From a checkpoint of a small audio captioner.
Model: 5.19M parameters, encoder activation relu, encoder depths [2, 5, 2], decoder norm layernorm, decoder activation gelu_tanh.
Rows from block 3 of the text decoder, named by matrix and row number. Each number is 128 + 24 x the weight over the matrix's rms, rounded and kept within 0 to 255. All counts start at 0.
# fc2: MLP down (decoder.blocks.3.mlp.fc2.weight, 192x768), inputs 640-767
fc2.71 [114 160 105 120 125 141 106 126 115 146 149 130 128 136 153 117 107 128  98  83 159  70  88 135 116 153 139 121 129 123 102 124 138 150 164 111 118 164  90  81 119 158 114 121 147  83 118 161 188 134 150 143 136 110 147  93 115 105  92 156 121 173 142 112 125 170 107  80 125 115 170 128 134 148 147 101 127 108 139  79 119 158 137 156 149 151 144 111 123  95 122 147 149 154 143 154 142  98 131 136 122 124 137 112  95 102 124 117 106 103 120 120  88 114 132 149 153 168 141 151 130 150 139 150 123 132  95 176]
fc2.72 [ 80 171 116 190 134 156 123 166 110 179 162  95 153 159 143 150 148 141 139 102 121 145 148 112 111  64 126 101 143 138 118 161 154 171 136 147 128 125 153 113 131 143 137 177 157  99 103 122 123 134 115 109 140 120 137 145 125 108 104 186 118 137 119 139 151 125 100 111 141  79  80  56 119 159  93 133 111 130 132 141 115 174  95 118  86 120 157 106 147 143  57 168  99 141 127 125 126 118  94  97 122 125 153 110 116 165 131 152 133 118 151 142 130 135 146 157 112 115 167 166 132 145  72  89 138 140 133 127]
fc2.73 [124  97 196 152 136 128  88 165 166 157 106 132  92 101  79 113 133  99 118 117 112 107 141 133 127 126 129 159 118 118 138 136 123 115 134 114 115 108 121 151 145 162  99 111  73 161 135 107 123 157 107 133 122  98 123 110 161 128 109 106 137 114 140 125 119 161 128 146 137 153 150 151 112  91 136  98 150  98 140 117 141 136 144 150 143 156 127 134 157 162 139  99  83 132 177 118 107  75  91  92 155 101 186 142 147 125 135 142 156  99 122 118 153 159 131 109 134 127 154  70 114 144 149 118 132 141  95 143]
fc2.74 [134 128 103 137 182 120  79 102 133  92 114 166 109 151 126 122 106 137 118 122 141 138 149 150 160 108 134  72 122 147 131 146 140 117 112 106 122 130 136 105 121 123 124 136 125 160 151 131 104  87 104 128 141 104 177 151  87 130 157 101 156 132  96 136 101 128 123 135 142 143 135 129 119 108  97 116 118 118  96  92 163  98 104 141 119 147 148 103  90  92 120 146 135 117  90 127 170 102 111 158 108 144 108 126 133  65 151 137 108 125 124  99 104 139 102  69 115  87 114 112 147 126 172 130 103 179 119 123]
fc2.75 [113 189 118 101 123 121 136  91 161 117 128 151 121 128 118 158 130  94 113 129  97 143 135 125 161  92  97 114 114  86 157 113 147 145 119 168  68 131  97  99 161 137  97 122 134 123 110 105 117  93 111 110 122 154 152 133 128 137  97 124 130 123 120 101 125 140 158 103 173 135 138  99 107  73 149 137  84  98  71 143 135 141 152 129  84 134 131 128 108  99 125 130 125 125 101 154 155 141 106 117 138 111 111 106 160 117  83 111 113 126  99  95 126 106 138 133 149  94 152 116 159  95 146 177 129 157 136  87]
fc2.76 [118 144 121 124 150  96 138  96  92 130 130 104 134 120 148 147 119 142  82 168 109 121 117 129 132  94 141 129 158 155 152 101 143 109 115 113 159 159 105 104 129  88 120 133 156 122 121 125 163 161  89 123 143 131 123 158 120 114 112 158 179 150 128 150 135 107 157 162 147 142 140 145  91 148 138 162 144 113 120 145 200 101 126 167 173 133 127  98 151 125 202 113 143 142 128 131 117 132 123 123 130  92 143 126 152 107 143 146 113  88 100 158 101 124 134 159 136 145 180 139 139 151 109 106 107 108 137 158]
fc2.77 [146 138 146 131  95  81 143 128 167 110 119 153 144 151 103 133  64 148 189 101 103 122 124 145 124 146 156  94 115 128 141 103 120 141 113 130 163 132  92 139 118 115 108 104 124 172 108 118 185 161 100  78 155 112 188 168 127 108 134  95 131 107 147 133 105 164 102 151 142 151 171 145 141 119 137 103 148 110  99 147  97 128 170 138 143 103 143 162 113 148 165 158 142 122 147 107 110 113 140 104 146 163 128 160  83 123 114  97 117 109 127 125 107 113 157 120 192 131 109 122 148 168 173 128 119 152 133  93]
fc2.78 [108 173 143 128 122 135 146 125 176 112 118 138 157 170 112 134 105 123 110 112  88  86 149 161 123 113 118 122 143 139 190 119  94 108 123 164 105 150 132 151 122  93  99 153 134  72 106  78  99 167 153 126 147  93 127 117  90  91  90  90 138 127 115 157 143 134 158 153  84 145 113 118 137 105 137 115  46 112 149 122 190 117 105 108 139 133 206 142 117 115 126 140 175 148 119 110 138 160 140 119 133 138 116  74 112 139 114 117 157 103  62 138 133 149 160 137 123 112 110 155 144 116 106 146 113 136  85 116]
fc2.79 [145 153 126  73 129 111 134  84 167 133 123 145 126 108 126 113  98 161 149 143 122 115 160 110 113 132 102 142  86 142 143 145 162 152 143 149 111  86 139 122 152 160 173 137 106 120 127  85 103 146 153 116 159  86 125 146 139 120 140  66 124 122 145 124 138 111 126 118 143 106 149 158  84  90 144  94 105  98 100 153 114 140 144 120 126 120 139 145 116 115 135 136 112 100 115 121 102 142 124 168 158 120 123  91 121 146 121 104 114 152 123 115 177 168 102 124 102 101 106 127 151 137 106 162 124 124 111  78]
fc2.80 [125  98  80 187 159 133 144 132 135 109 118 114 166 118 158 114 144 125 118 117  88 150 141 133 121 139 143 120 148 122  97 124 130 107 115 116 101 159 118 137 135 118 161 132 155 158 126 138 184 128 123 151  65 150  83 122 111  76 129 134 147 103 133  87 138 164 132 154 142 124 119  99  70 113  97 142 122 152 128 115 104 114  96 146 139 114 137  92  95 120 155 125 129 110 103 147 126 121 104 105 144 130  90 148 146  91 163 122 104 112 143 138 122 149 177 147 166 145 130 172 108 144 158  99 105 119 159 159]
fc2.81 [108 105 123 164 159 129 134 126 137 177 125 137 115 134 146 112 116 121 144 145 157 103 111  76 118 150 136 126 159 163 143 109 114 137  84 131 135 178 170 122 104 153 140 135 114 176 124 127 102 132 164 113 150 137 136 127  90 143 142 145  97 109 124 139 149 128 123 132  98 140 132 160 120 145 128 134 123 100 105 111  96 101 130 157 114 120 109 141  81 136 153 140 131 136 126 154 186 125  96 149 165 124  99 140  87 134 139 103 131 148 124 114 151 150 132 116 109 132 122 141 179 122 134 178 137 123 123  85]
fc2.82 [152 124  81 155 103 163 137 146 165 109 173 164 195 142 153 149 141 103 163 151 110 173 121 134  88 101  89 147 137 126 126 140 104 130 148 142 119  94 127 153 135 146 122 119 117 102 150 107 116 131  97 187 151 146  93 129 130 101 154 115 125 119 145 146 144 104 103 118 122 149 132 127 110 144 124 105 122 108  99  83 155 140 124 170 147 132  95  84 144 142 141 139 135 169 167 162 109 112 119 139 133 105 158 161 103 127 147 168 129 123 153 130 153 157 110 154 123 108 100 108 103 145 186 132 177 114 153 202]
fc2.83 [113 154 123 119 113  86 120 144 106 139 123 135 117 154  92  78 123 148 149  96 118 107 148 100 137 108 156 119 104 136 159 123 132 123 141 112  97 139 134 125 115 133 114 113 135 148 140 164  86 140 126 125 189 157 146 138 156 119 128 122 134  93 144 108  99 180 119 124 110 110 176 146  95 148 168 111 122 123 113 117  99 144 141 132 121 135 124 142 158  91 176  99 122 153 104 124 140 126 163 114 114 111 127 125 120 117 125 115 146 153 130 110  92 143 114 182 129 139 130  88 146 106 123 137  79 103 218 155]
fc2.84 [ 90 164 124 108 162 124 146 167 105 175 145 148 129 117 157 105 112 150 125 103 100 116 103  94 139 148  97  96 145 136  97 103 144 124 158 118 122 125  91 111 164 118 129 111 135 130 169 115 141  98  95 133  27  95 140 169 122 162 127 125 120 136 130 100 129 114 162 128  95 158 104 124 121 111 112 126 187  95 112 109 123 129  91 125 161 104 135 137  91 129 119 139 121 139  95 125 111 111 179 113 168 104 109 140 120 104  92 116 141 133 148 131 113 129 120 117 104 147 148 173 177 105 177 128 111 116 151 138]
fc2.85 [118  63 131 108 157  98 143 126 131 138 130 171  72 126 155 137 100 127 130 144 119  83 131 163 143 132 112 137 125 124 125 133 162 124 112 117 148 153 148 133 151 163 101 153 104 138 178 159 102 191 119  97 121 122 143 159 130 148 135 133 108 127 188 138 165 192 125 137 120 136 129  90  96 110 133 139 184 117 161 142 100 132 126 102 146 142 116 190 132 130 104 104 125 132 136 137 133 124  98 126 121 157 161  93 115 108 100  93 126 103 107 139 123 115 112 116 104 102 117 124  73 122  86  95 129 139 125 125]
fc2.86 [140 121 147  76  94 102 103 113 154 129 143 110 106 128  95 115 109 114 142 164 110 132 157 115 120 101 111 115 134 137  99 145 136 142 151 138 197 168 123 151  70 159 114 140 153 194 159  95 135 121 162 122 125 106 156 110 122  97 114 138  93  92 110 114 170 123 160 158 108 121 118 124 101 162 135 147 120 149  76 164 124 114 115 132 128 138 141 127 128  92 125 121 162 106 138 130 122 120 113 129  99 111 154 165 132 155 128 109 102 124 117 149 167 147 144  96 143 135 124 174 125 125 102  58 151 112 125  60]
fc2.87 [137 153 140 109 167 171 158 135 176 130 115  93 130 140 101 113 127 142  99 150 139 107 141 149 110  97  99 119 133 154 164 116 131  86 151  87 146 124 142 129 137 173 125  95 168 107 165 117  91 137  96 108  92 128 158 133 108 138 117  85 144 157 127 165  89 142 114 167 149 152 163 132 132 133  94  70 143 141 131 114 158 140 121 177 134 146  89 133 166 172  86 129 122 137 119 129 143 173 134 104 134 125 163 109  79 151 113 150 118 125 125  91 150  84  91 100 116  79 101 114 111  99 124 176 144 115 111 142]
fc2.88 [114 130 141 127 167 145 108 138 136 135 154 139 146 122  98 134 122 102 173 109 131 111 102 104 127 145 154 191 137 143 146  91 141 123 118 145 111 130 130 141 110 157 141 113 133 126 156 109 144 135 130 138 114 145 127 135 158 170 114 129 120 110 108  94  77 107 114 129 143 131  87 134 158 154 142 112 147 107  91 157 135 136  81 123 114 102 145 124  90 141 126  98 119 116 120 131 117  86  43 114 104  54 115 162 130  89 141  79 143 111 137 129 100 121 150 129 113 133 171 141 111 197 114 157 154 169 116 134]
fc2.89 [ 65 143 128 134 135 141 128 122 114 137 178 127 161 131  97 118 148 123 112 139 142 138  96 148 137 142  89  97 122 142 129 142 124 119 115 143 141 203 127 147 125 165 104 138 118  99 127 141 132 121 124 185 147 159 132 117 105 105 147 117 134 164 101 165 132 137  93 130 122 108 101 158 133 136 111 134 131 107 111 164 143 118 119 116 155 182 160 164 102 132 142 158 144 123 129 131 112 115 117 138 105 105  95 152 152 106 138 123 124 112 103 188 108 144 140 151  93 102 150 142 133 131  86 107 108 111 113 114]
fc2.90 [167 106  72 120 123 126 125 142 150 133 103  86 146 132 148 133 105 135 149 150  98 151 116 151 129  85 125 141 108 153 134 166 151 126 106 129 130 173 126 120 109  61 140 143 108 125 122  92 122 122 103 105 118 142 111 168 138 127 159 144  95 152 106 126 157 125 110 181 155 103 121  77 122 127  88 163 128 123 146 141 127 103  74 102 117 161 160 157 101 147  90 143 155 134 148 115 127 123 114 111  95 140 118 122 130 122 133 175 144 118 111 118 110 154 105 151 111 128 116 136 161 145  76 110  88 125 116 111]
fc2.91 [126 150 151 129 149 158 123 123 103 115 125 137 159  91 146 136 142 120 119 146  87 110 154 116  79 131 149  83 111 115 151 117 123 140 177 128  51 131 125 127 137  90  87 164 173 117 103 135 124 121 128 116 150 119 162 101 112 116 126 134 144  84 127 143 107 149 107 166 183 170 131 131 120 123 137 103 119 121 158 142 148 141 116 141 151 115  88 151 142 153 105 139 136 149 110 102 107 143 123 123 127 142 154 170 108 148 112 120 109 103 106 121 146 163 116 149 126 118 125 103  90  80 114 131 129  91 124 137]
fc2.92 [124 139 128 139 153 131 147 130 136  97 118 154 123 124 156 118 140 128 110 137 118 187  89 148 114 167 151 149  86  89 146 139 135 129 187 141 147 177 119 126 122 121 143  90 144 122 124 161 124 129 102 125 109 100  87 114 172 159 139 135 136 117 154 133 145 112 118 124 129  81  96 113  95 169  98 137 146 134  99 121 139 149 145 120 132  92 133 123 155 117 187 152 129 118 132 102 122 106 145 118 137 143 162 141 120 102 125 127 143 119 132 119 105 131 138 101 138 159 126 137 130 178 147 102 123  89 114 133]
fc2.93 [165 137 137 125  97  72 133 148 119 136 133 178 152 100 118 131 101 137  79 105 132 124  93 163 126 145 146 127 110 131 114 125 143 105 148 113 138 136 144 119 132  75 179 102 127 110 143 132 155 149 115 132 142 108 151 117 104 115 143 138 137 128 112 140 164 121  63 150 108 140 161 140 142 142 111 131 119 162 111 164 150 133 131 148 142 160 114 104 153 126 125 151 109  94 133 159 139 172 151  91  96 122 155  64 112  35 164 148 127 146 132 155 125 110 118 120 132 104 187 149 117 156 157 103 161 133 129 103]
fc2.94 [122  81 133 137 107 151 193 142 136 146 148 118  91 128 112 136 151  86  82 132 132  93 118 105 138  87 116 121 145 127 105 118  99 113 132 137 151 130 149 118 111 143 142 102 148  97 145 118 107 183 134 125 132 149 143 147 121 155  77 130  98  63 104 127 165 127 142 159 149 116 111  97 130 139 154 158 130 127 152 137 134 130 105 136 144  79 150 113 111 166  97  97 116 108 168 124 124 124  93 125 150  83 153 107 181  96  98 160 169 138  82 141 160 103 142 125 110  74 143 129  94 117 156  78 118 105 117  98]
fc2.95 [137 105 129 167 137 129 143 152  98  92  98 137  91 164  83 117 133 162 131 130 108 145 125 183 133 122 137 115 139  94 124 168 108 142 119 152 124  98  92 126 127 128  87 105 138 142 148 101 121 153  92 158  98  86  98 127 118 149 140 170 111  88 187 116  98 118 197 146 137 121 163 119 127 123  85 104 127  77 103 153 128 155 100  70 113 135 130  99 166 149 138 146 113 106 136 144 114 175 135 137 166 126 132 121 116 154 100 112 111 127 147 156 140 103 150 123 118 160 156 115 129 103  99 163 105 137 130 125]
fc2.96 [118 130 117 135 124 130 143 181 150 162 146 100 118 132 110 127 129 130 145  77 113 113 156  87 134 108 110 131 130 144 138 158 116 103 116 120 129 153 110 144  88 152 135  95 132 141 114 160 146 114 129  97  84 116 166 121 117 110  95 159 150 140 109  56  95 164 108  87 151 154 128 124 136 112 151 144 112 139  96  98 131 104 104 159 137 178 163 134 149 170 128 152 137 134 134 117 118 150 106 162 104 116  92 150  93 143 106 126 139 136 112 104 154 135 118 143 152 159 134 143 146 124 135 158  89 137 140 105]
fc2.97 [117  97 111 125 111 120 121 126 110 136 125 155 162 177 158 159 106 131 157 142 132 122 112 115 122 128 123 100 151 151 138 137  67 118 143 152 128  87 118 158 163  99 188 120  80 143  88 116  98 146  88 154 173 121  83 119 100 115 159 120 156 112 118 113 166 113 156 107 144 132 177 135  97 122 131 106 141 157 137  74 135 162 144 150 133 145 128  95 179 112 108 134  94 141 135 184 167  83 176 103 146 105 110 135 113 112 127 129 133 139 138 144  96 183 158 115 161 161 108 127  88 135 119 138 136 135 103 139]
fc2.98 [123 149 146 110 144 138 148 144 179 138 130 150 121 154 124 126 122  65 147 135 127 146 139 136 146  91 124  78 114 122 145 130 130 110 128 119 131 207 160 115 111 103 164 121 127 151 106 104 148 118 126 134 114 161 171 159 159  87 103 135 115 124 142  97 126 125 157 130 120 129 141 188 179 128 139 131  77 147 125 124 152 104 156 102 110  92  88 154 162 124 154 128 128 165  99 110 160 123 143 153 116 128 139  80 122 111 122  85 146 121 162 133 119  98  79 112 133  71 141 107 129 112 141 138 149  96 152 135]
fc2.99 [ 92 126 153 123 110  83 149  84 107 113 127 108 139 130 144 159 133 152  98 123 106 104 137 112 122 107 108 138 123 119 152 125 132 174 153 133 140 104 116 120  44 143 142  97 143 126 109 120 138 142 160 112 195 102 163 124 149 103 131 128 103 108 140 117 146 157  97 169 130 119 130 161 125  88 143  96 117 154 101 125 121 154 147 132  93 173 109 179 162 121 139 136 125  99 138 146 136  80 154 100 149 108 128 137 119 128 170  92 130 123 102 117 122  98 193 107 114 126 102 128 143 124 108 141 145 114 171 123]
fc2.100 [171  95 102  86 101 115 128 119 142 128 132 178 127 117 117 135 122 130 151 121 138 148 153 104  98  99 133 139 146 171 171 135 127 117 138 127 145 107 103 120  70 138  75  91 143 125 130 128 169 137 151 160 114 203 149 169 134 122 120 126 123  87 148 120 114  82 100 129 149 118 110  95 113 152  80 101  95 146 162 130 116 106 156 131 151 102 127 131 137 125 136 110 146 109 118 122 124 154 109 140 156  91 151 128 102 133 131 156 151 116 114 111 125 134  79 131 113 132 129 163 159 116 142  80 133 151 146 119]
fc2.101 [ 86 105 150 139 117 105  94 128 115 135 110 159 143 131 118 109  91 144 155 135 130 134 193 118 100 105 137 145 123 117 133 120 123 151 123  89 114 147  78 104  92 110 134 118 125 149 128 108 118 104 143 117  85 172 147 108  84  88 147  97 139 130 135  96 117  94 137 129 138 138 151 131 155 117 106 110 125 137 154 109 134  91 153 103 114 145 118 157 125 187 118 142 123 154 123  93 127 137  77 141 115 140 126 133 140 170 125  75 146 114 134 107 170 144 129 129 107 135 172  92 122 129 136 109 143 102  91  97]
fc2.102 [129 171 121 129 100 106 126  90  56 133 146 144 143 117 167  85 117 107 114 130 118 148 139 135 130 148 119  76 144 156 119 138 108 122 106  37  85 131 136 116 123 151 144 137 138 146 141 116 132 192 121  98 124 106 133 123  94 103 134 155 142  97  92 158 155 179  98 128 112 132 112 122  86 165 145 129 124 104 129 127  78 125 122 134 136 131 132 110 129 123 132 109 120 133 127 190 136 100  92 150 133 119 102 171 128 139 140  96 103 110 127 137 127 103 114 133 139 137 126 128  91  63 135 145  99 149 128 126]
fc2.103 [128  78 134 138 117 138 143 149 106  98 137 129 135 119 102 143 140 119 125 140 107 165 100 118 110  98  99 115 145  82 101 153 137 153  76 108 114 130 133 121 173 143 126 101 159 158 107 124 167 119 137 158 123 126 128 196 141 105 122 157 148 125 133 140 115 145 138 143 127 198 153 149 110 133  97  85 164 136 158 102 157 132 152 121 111 127  94 141 120  79 159 119 126 102 103 114 143 165 145 122  96 141 168 156 114 151 130 113 147 139 134  80 154 126  96  98 118 116 176 144 125 122 130 136 132 108 107 148]
fc2.104 [160 117 130 123 180 140 150 143 121 143  96 110 148 129 137 129 173 153 140 137 142 143 148 119 117 149  99 131 126 134 127 120 151 157 130 154 148 112 130 130 151 113  84 113 148 172 117 158 137 118 116 182  87 119 150 105 156  86 157 121 108  90 117 138 113  93  95  59 150 106 140  98 153 110 134 116 168 114 114 176 142 106 114 113  90 114 141  51 132 138 134 127 120  93 143 140 157 140 130 139 106 126 103 112  93 129 119 159  93 105 126 120 117 124 114  76 127 141 122 144 132  66 146 176 128 135 127  58]
fc2.105 [106 149 132 169 104 133 135 151 154 151 119 162 180 148 175 123 117 125 132 102 132 136 123 115 130  89 139 207 192 138 112 127  86 107 136 112  93 141 102  69 105 111 138 133 136 115 108 136  98 134 150 147 116 157 168 140 108 113 140 123 177 112  84 137 188 125 125  98 141 106 113 129 119 159 161 110 164  84 127  78 109 117 103  89 136 132 101 129 106 155  96 138 108 143 117 122 107 146  91 128 132 129 111  97 146 145 116 111 132 153 112 138 117 128 144 153 132 124 140 106 143  99 133 134 134 106  86 119]
fc2.106 [157 126  96 161 155 132 185 135 154 146 157 188 106  93 130 117 156 111 167 140 198 122 139 134 102 130 123 112 118 120 127 134 121 192 100 130 150 122 123 135 103 117 108 158 127 131 146 148 137 124 156 120 122 111 143 132 124 156 150 130 111 125 102 148  87 109 104 122 123 151 138 155 113 131 114 127 123 139 144 130 122 116 152 141 159  97 122 113 140 155 135 143 138 113 126 161 155 116 119 131 139 132 102  99 105  94 115 114 120 141  91 161 139 110 123 111 121 159  96 130 108 142 114 141 130 123  96 137]
fc2.107 [133  93 148 144 140 184 119 169 148 168 121 145  80  92  89 147  95 131 141 136 151 176 126 165 128 148 165  88 166  80 130 118 113 172 150 140 135 101 125 136 131 108 103  96 158 159 160 111 142 124  80 140 105 129 127 137 138 146 116 164 139 155 127 116 141 126 129 136 145 143 171 122 106 134 135 136 131 168 132 141 122 133 155 126 138 147 111 121 109 101 129 117 146 140 149  99 138 166  69 162 142  87 109 125 139 162 133 121 119 110 129 127  92 130 132 102 157 142 156 112 181 157 106  98 140 127 169 146]
fc2.108 [101 107 155  91 176 151 120 130 117 168 115  75 110 154 176 146  77 147 139  86 105  96 106 151 104 130  99  88 138 170 148 173 167 151 138 146 144 110 104 139 122 149 126 115 135 169  80 103 152 104 153 127 136 116 128 129 134 158 155 124 127 125 149 117 170 142 124 194 111 107 127 110 124 130 121 136 119 129 144 149 117 143 131 171 149 123 140 112 166 125 143 126 109 129 142 111 146 129 147 103 158 142 135  82 127 148 126 127 113 127 134 137 104 174 163 102 132 127 124  91 160 141 124 130 143  95 123  87]
fc2.109 [150 145 145 117 131 145 115 142 103 107 117 115 135 114 160 152 140  99 130 135 150 133 182 123  90 106 128 127 135 113 127 133 147 125 101 112 120 129 170 111 147 107 126 161 163 114 124 103 128 133 134  69 132 131 157 134 110 107 157 138 110 133 126 145  95 134 141 118 158 141 144 135 151 151  96 142  96 190  97 160 111 122 125 156 133 114 122 188 121 127  90 112 112 127 120 123 112 140 117 136  94 158 139  94 100 153  84 166 124 135 114 131 145 146 113 116 136 147 175 117 148 136  81 115 172  95 138  99]
fc2.110 [148 164  70 157 152 104 119 106 107  76 142 117 120 164 124 117 105 119 144 145 127  92 134 154 125 113 134 112 126 134 111 137 118 104 162 130 142 130 152 133 187 132 129 115 116 200 108  94  98 123 116 112 146 129 133 108 104 130 145 119  76 158 118 115 128 143 145 111 111 122 137 138 130 108 110 122 145 123 128 120 144 152 127 112  84 107 146 114 106 129 123 103 110 165 113 112 171 123 108 174 115 137 141 136 165 123 133 164 137 164 109  99 130 169  93 120 101 113 111 143 168 129 122 124 106 122 130 134]
fc2.111 [106  92  85  49 141 158 114 136 163 121 154 139  96 143 131 150 122 145 110 121 107 122 168 137 153  77 126 136 158  93 164 139 111 133 104 140 118 154 119 115 137 149 153 154 101 145 156 115 102 145 140  81 138 119 137  79 159 107 133 105 127 120  89 108 130 130 121 167 114 120 147 142 135 134 108 159 102 125 118 149 120 159 181 124 128 111 169 108 128 141 142 141 143 138 113 128 186 102 128  96 111 102 120 178 142 118 135 165 149  96 124 122 102 139 112 108 166 120 125 127 178 147 117 122 139  93 124 153]
fc2.112 [ 91 120 148 127 119 117 192 127 132 164 109 166 119 140 165 112 112 154 161 131 123 106 155 135 165 101 138 189  94 115 130 130 127 134  84 112 147 105 122 147  81  74 128 141 157 122 107 145  85 151 148 143 103 127 113 128 116  99 143  94 142 152 144 134 102  86 123 138 140 112 138  90 131 137 123 131 154 168 128 142 148 134 138 157 147 123 111 118 110 125  96 136 130 141 154 168 104 117 143 136 147 176  83 111 155 178 131 115 139 155 184 122 131 139 167 127 157 155 121  95  95 113 153 137  93 145 104 130]
fc2.113 [ 98 114 125 161 104 120 118 153  90 124 132 102 140 113 144 137 120 111 133 126 118 134 153 126  78 105 136 123  98 128 147 108 125 126 135 123 153 155 151  75 112  99 145 149 131 145 140 123 137 163 171 156 124 156 109  96 125  69 130 130  89 145 165 129 128 129  93  96 134 105  92 130 155 115 138 149  94 130 166 156 125 122 118  95 166 104 139 133 133 135 131 131 118 137 142 126 117 183 101 103 150 128  96 148 112 142  88  85 131 121 106 113 125 105 125 168 136 145 142 121 138 188 127 104 161 125 112 115]
fc2.114 [122 153 131 120 133 115 177  94 103 149 160 126 157 111 127 125 132 120 117 171 120 129  99  95 109 149 173 106  99  94 161 113 110  97 133 122 126 123 128 132 133  81 114 128 129 108 131 116 129 129  97 139 115 140 148  73 124  91  86 126 124 144 152 116 126 161 129 166  78 133  98 133 186 124 162 105 131 118 165 144 116 105 159 150 142 111 128 156 117 134  92 117 147 123 111 137 106 128 140  72 168 161 151 147  64 135 102 177 151 141 110 109 144 123 132  98 132 118 121 139 110  81  75  96  87 151 115  87]
fc2.115 [113 132 162 173 121 140 129 110 175  84 111 177  99 145 143 119 114 115 150 121 118 147 133 180 134 110 143 141 123 103 116 111 112 153 148 175 156 171 108 106  90 132 136 137 141 131 136 151 116 127 131  87 142  81  91 100  76 102 106 161 102 139 135 100 147 145 104 118 153 114 124 161 174 130 134 142  97  84 157 114 142  87 155 122 107  94 131 189 110 138 150 126 118 124 135 190 177 113 128 131  97 123 104  96 139 128 124 116 114 137 138 183 116 119 163 142 116 123 136  94 150 167 110 119 134 134 115 130]
fc2.116 [ 82 152 124 113 135 137 101 118 132 140 153 146 170 109 127 128 113 111 128 123 127 125 104 138 159 174 131  96 137 119 102 154 132 118 161 100 151 105 152 109 138 111 171 130  86 156 129 128 150 104 106 118 141 140 125  99 119 124  80 164 134 104 125 126 120  93 157 139 151 161 116 174  68 178 151 122 123 110 140 121 123 136 130 108 101 108 153  71 115 108 104 149  96 118 117 109 120 170 134 162 106 153 109 145 126  58 146 137  69 121 153 149 138 154  78 159 104  91 166 104 142  90 164 133 120 103 146 159]
fc2.117 [124 132 107 113 132 120 130 131 102 154 136  91 112 132 146 171 128 144  99 148 124 137 109 184 144 119 109 127 129 113 139  85 152 147 134  87  87 135 132 160 105 146 100 124  76 145 115 126 151 157 127 108 124  94 136 134 130 122 156 142  98 109 121 133 116 108 105 148 119 178 125  86 123 106 155 133 129 149 150 150 132 130 164 144 154 133 154 156  83 165 143 133 149 121 112 129 101  96 110 139  91 134 120 150 119 106 138 147 178 120 111 102 140 139 129 151 135 120 132 120 139 131 151 104 127 188 144 122]
fc2.118 [133 104 172 106 149 139 155 153 166 143 167 100 133 134 112 145 167 134 119 114 128 109 161 138 111 135 144 132 112 147 143 112 130  63 143 142 119 128 131 121 129 107 120 110 175 121 143 145  95 143 125 111 162 120 142 163 145 148  85 102 141 171 135 143 147  84 118 142 142 115 136 139 146 174 138 113 132 131 146 113  79 146 146 164 113  88 115 138 142 135 106 113 125 102  99 146 120 187 119 131  75 119 143 135 114 120 128 170 122 114 133 163 127 129 167 148 133 115 136 133  97 151 115 119 119 109 148 124]
fc2.119 [132  98 118 113 156 118 127 134 129 189  75 129 127 152 122  84 109 108 119 119 137 159 126 148 120 136 117 159 100  99 123 108  96  90  77 122 121 144  93 183 154 106 160  95  83 120 127 114 110 131 155 158  91 108 133 123 135 137 117 112 169 107 122 142 164  98 113 173 118 116 139 113 137 115 140 135 106 128 132 115 119 147 154  86 139 133 153 108 120 114 141 111 100 149 121 143 131 125 170 135 118 128 113 105 120 156 129 164 116 123 115 140 146 128 129 114 130 117 142 133 133 123 190 111 138 166 115 100]
fc2.120 [116 118 133 131  88 112 129 143 166 116 164 104 134 142 155 121 123 142 135 149 141 116 117 146 162 169 142 113 166 167 131 108 115 135 116 148 168 114 154 130 122 112 126 116 140 128 130 166 151 198  97 150 126 127 141  99 108 127 127  91 152 115 125 116  90  81 120 124 163 117  71 126  99 138 121 137 131 128 107 110 129 126 133 114 102 138 110 118 106 131 141 149 150 100 126 142 133 104 134 109 135 113 124 161  83 152 153 112 171 113 132 118 148 107 179 109 109  68 145 114 118 150 153 157 119  93 128 132]
fc2.121 [150 162 148 159 112 133 147 109 128 126 130 115 158 114 131 188 120 107 136 161 123 135 145 139 111 113 100 125 111 145 133 179 151 139 140 130  93  86  95 159  92 142 136 103 135 112 104 101 136 138 170 122 134 142 142 118 105 100 140 142 150 117 125 110 113 178 122  89 140 121 100 142 139 127 121 147 125 110 166 117 114 114 100 181 120 144 114 142 121 129 117 129 143 133 117 123 113 113 148  83 121 153 128 143 162 100 114 109 133 148 135 149 137 146 113 115 141  95  83 160 158 152 147 133 169 131 167 117]
fc2.122 [108 128 128 119 134 134 150  97 150 106 181 112 110 208 129 148 159 111 135 164  77  75 102 136  90 130 139  91  90 154 121 136 131 147 109 158 137 100 170 118 128 145 131 127 115 106 130 138 103 117 140 130 152 125 136 154 132 135 167 136  97 149 137 129 162 140 139 112 132 133 181 189 124 136 146 124 119 165 136  80 152 174 110 124 154 125 142 124 148 139 128 112 173  87 147 143 154 146 104 113 149 100 115 124  78  63 168 106 112 123 110  73  99 164 108  96 100  91 154 147 111 121 108 138 130 139 149 139]
fc2.123 [112 158 139 134 136  77 146 133 174 110 126 149 139 158 127 136  98 143  94  82 149 146 131 118 106 129 114 157 115 129 146 107 155 155 114 123 128 170 126 137 113 120  99 127 110 104 140 117 131 116 113 138 135 114 131 108 116 151 157 125 119 108 108 149 159 128 151 138 141 156 116 158 127 146 143 122 143 133 136 130 158 141 131  69 163 181 156 113 147  99 130 134 151 131 129 132 159 107 138 137 103 126 140 162 162  94 123 101 148 124 141 136 127 120 105 116 141 148 113 138 152 135 125 139 164 164 152  70]
fc2.124 [ 80 133 123  65 135 106  76 151 152 130 126 130 142 109 103  99 139 124  99 112  86  65 144 194 140 101  97 122 121 128 121 175 137  95 135 137 136 120 158 101 116 137  98  73 110  95 133 135 114 143 147 118  99 111 125 135 115 144 161 135 144 125  94 106  86 131 115 117 121 116 142 109 153 160 142 109 137 133 110 162 154 128 106 148 158 109 108 135 104 146 123 143 139 141 150 166 111 164 145 131 146 152 129 126 134  84 151 101 112 115 122 130 124  94 186 169 126 171 135  94 106 124 125 143 132 122 168 139]
fc2.125 [148  94 115 150 119 175 116  79  72 163 120 160 189  96 110 110 137 195 140 100 150 101  90 150  90 121 127 159 149 160 119 148 108 129 158 103 118 114 135 144 159 114  90 143 133 129 121 106 159 143 120 130 151 153 144 129 163 188 129 138 131  97 143 137 114 154  88  98 149 112 112 123 116 125 152  90 120 122 143 138 121  91 150 138 187 119 186 125 130 124 108 131 100 133  92  81 132  95 154 125 145 146 145  98 143 149 113 125  87 140 159 156 177 106 120 158 124 142  95  88 160 109 149 135 112 179 156 151]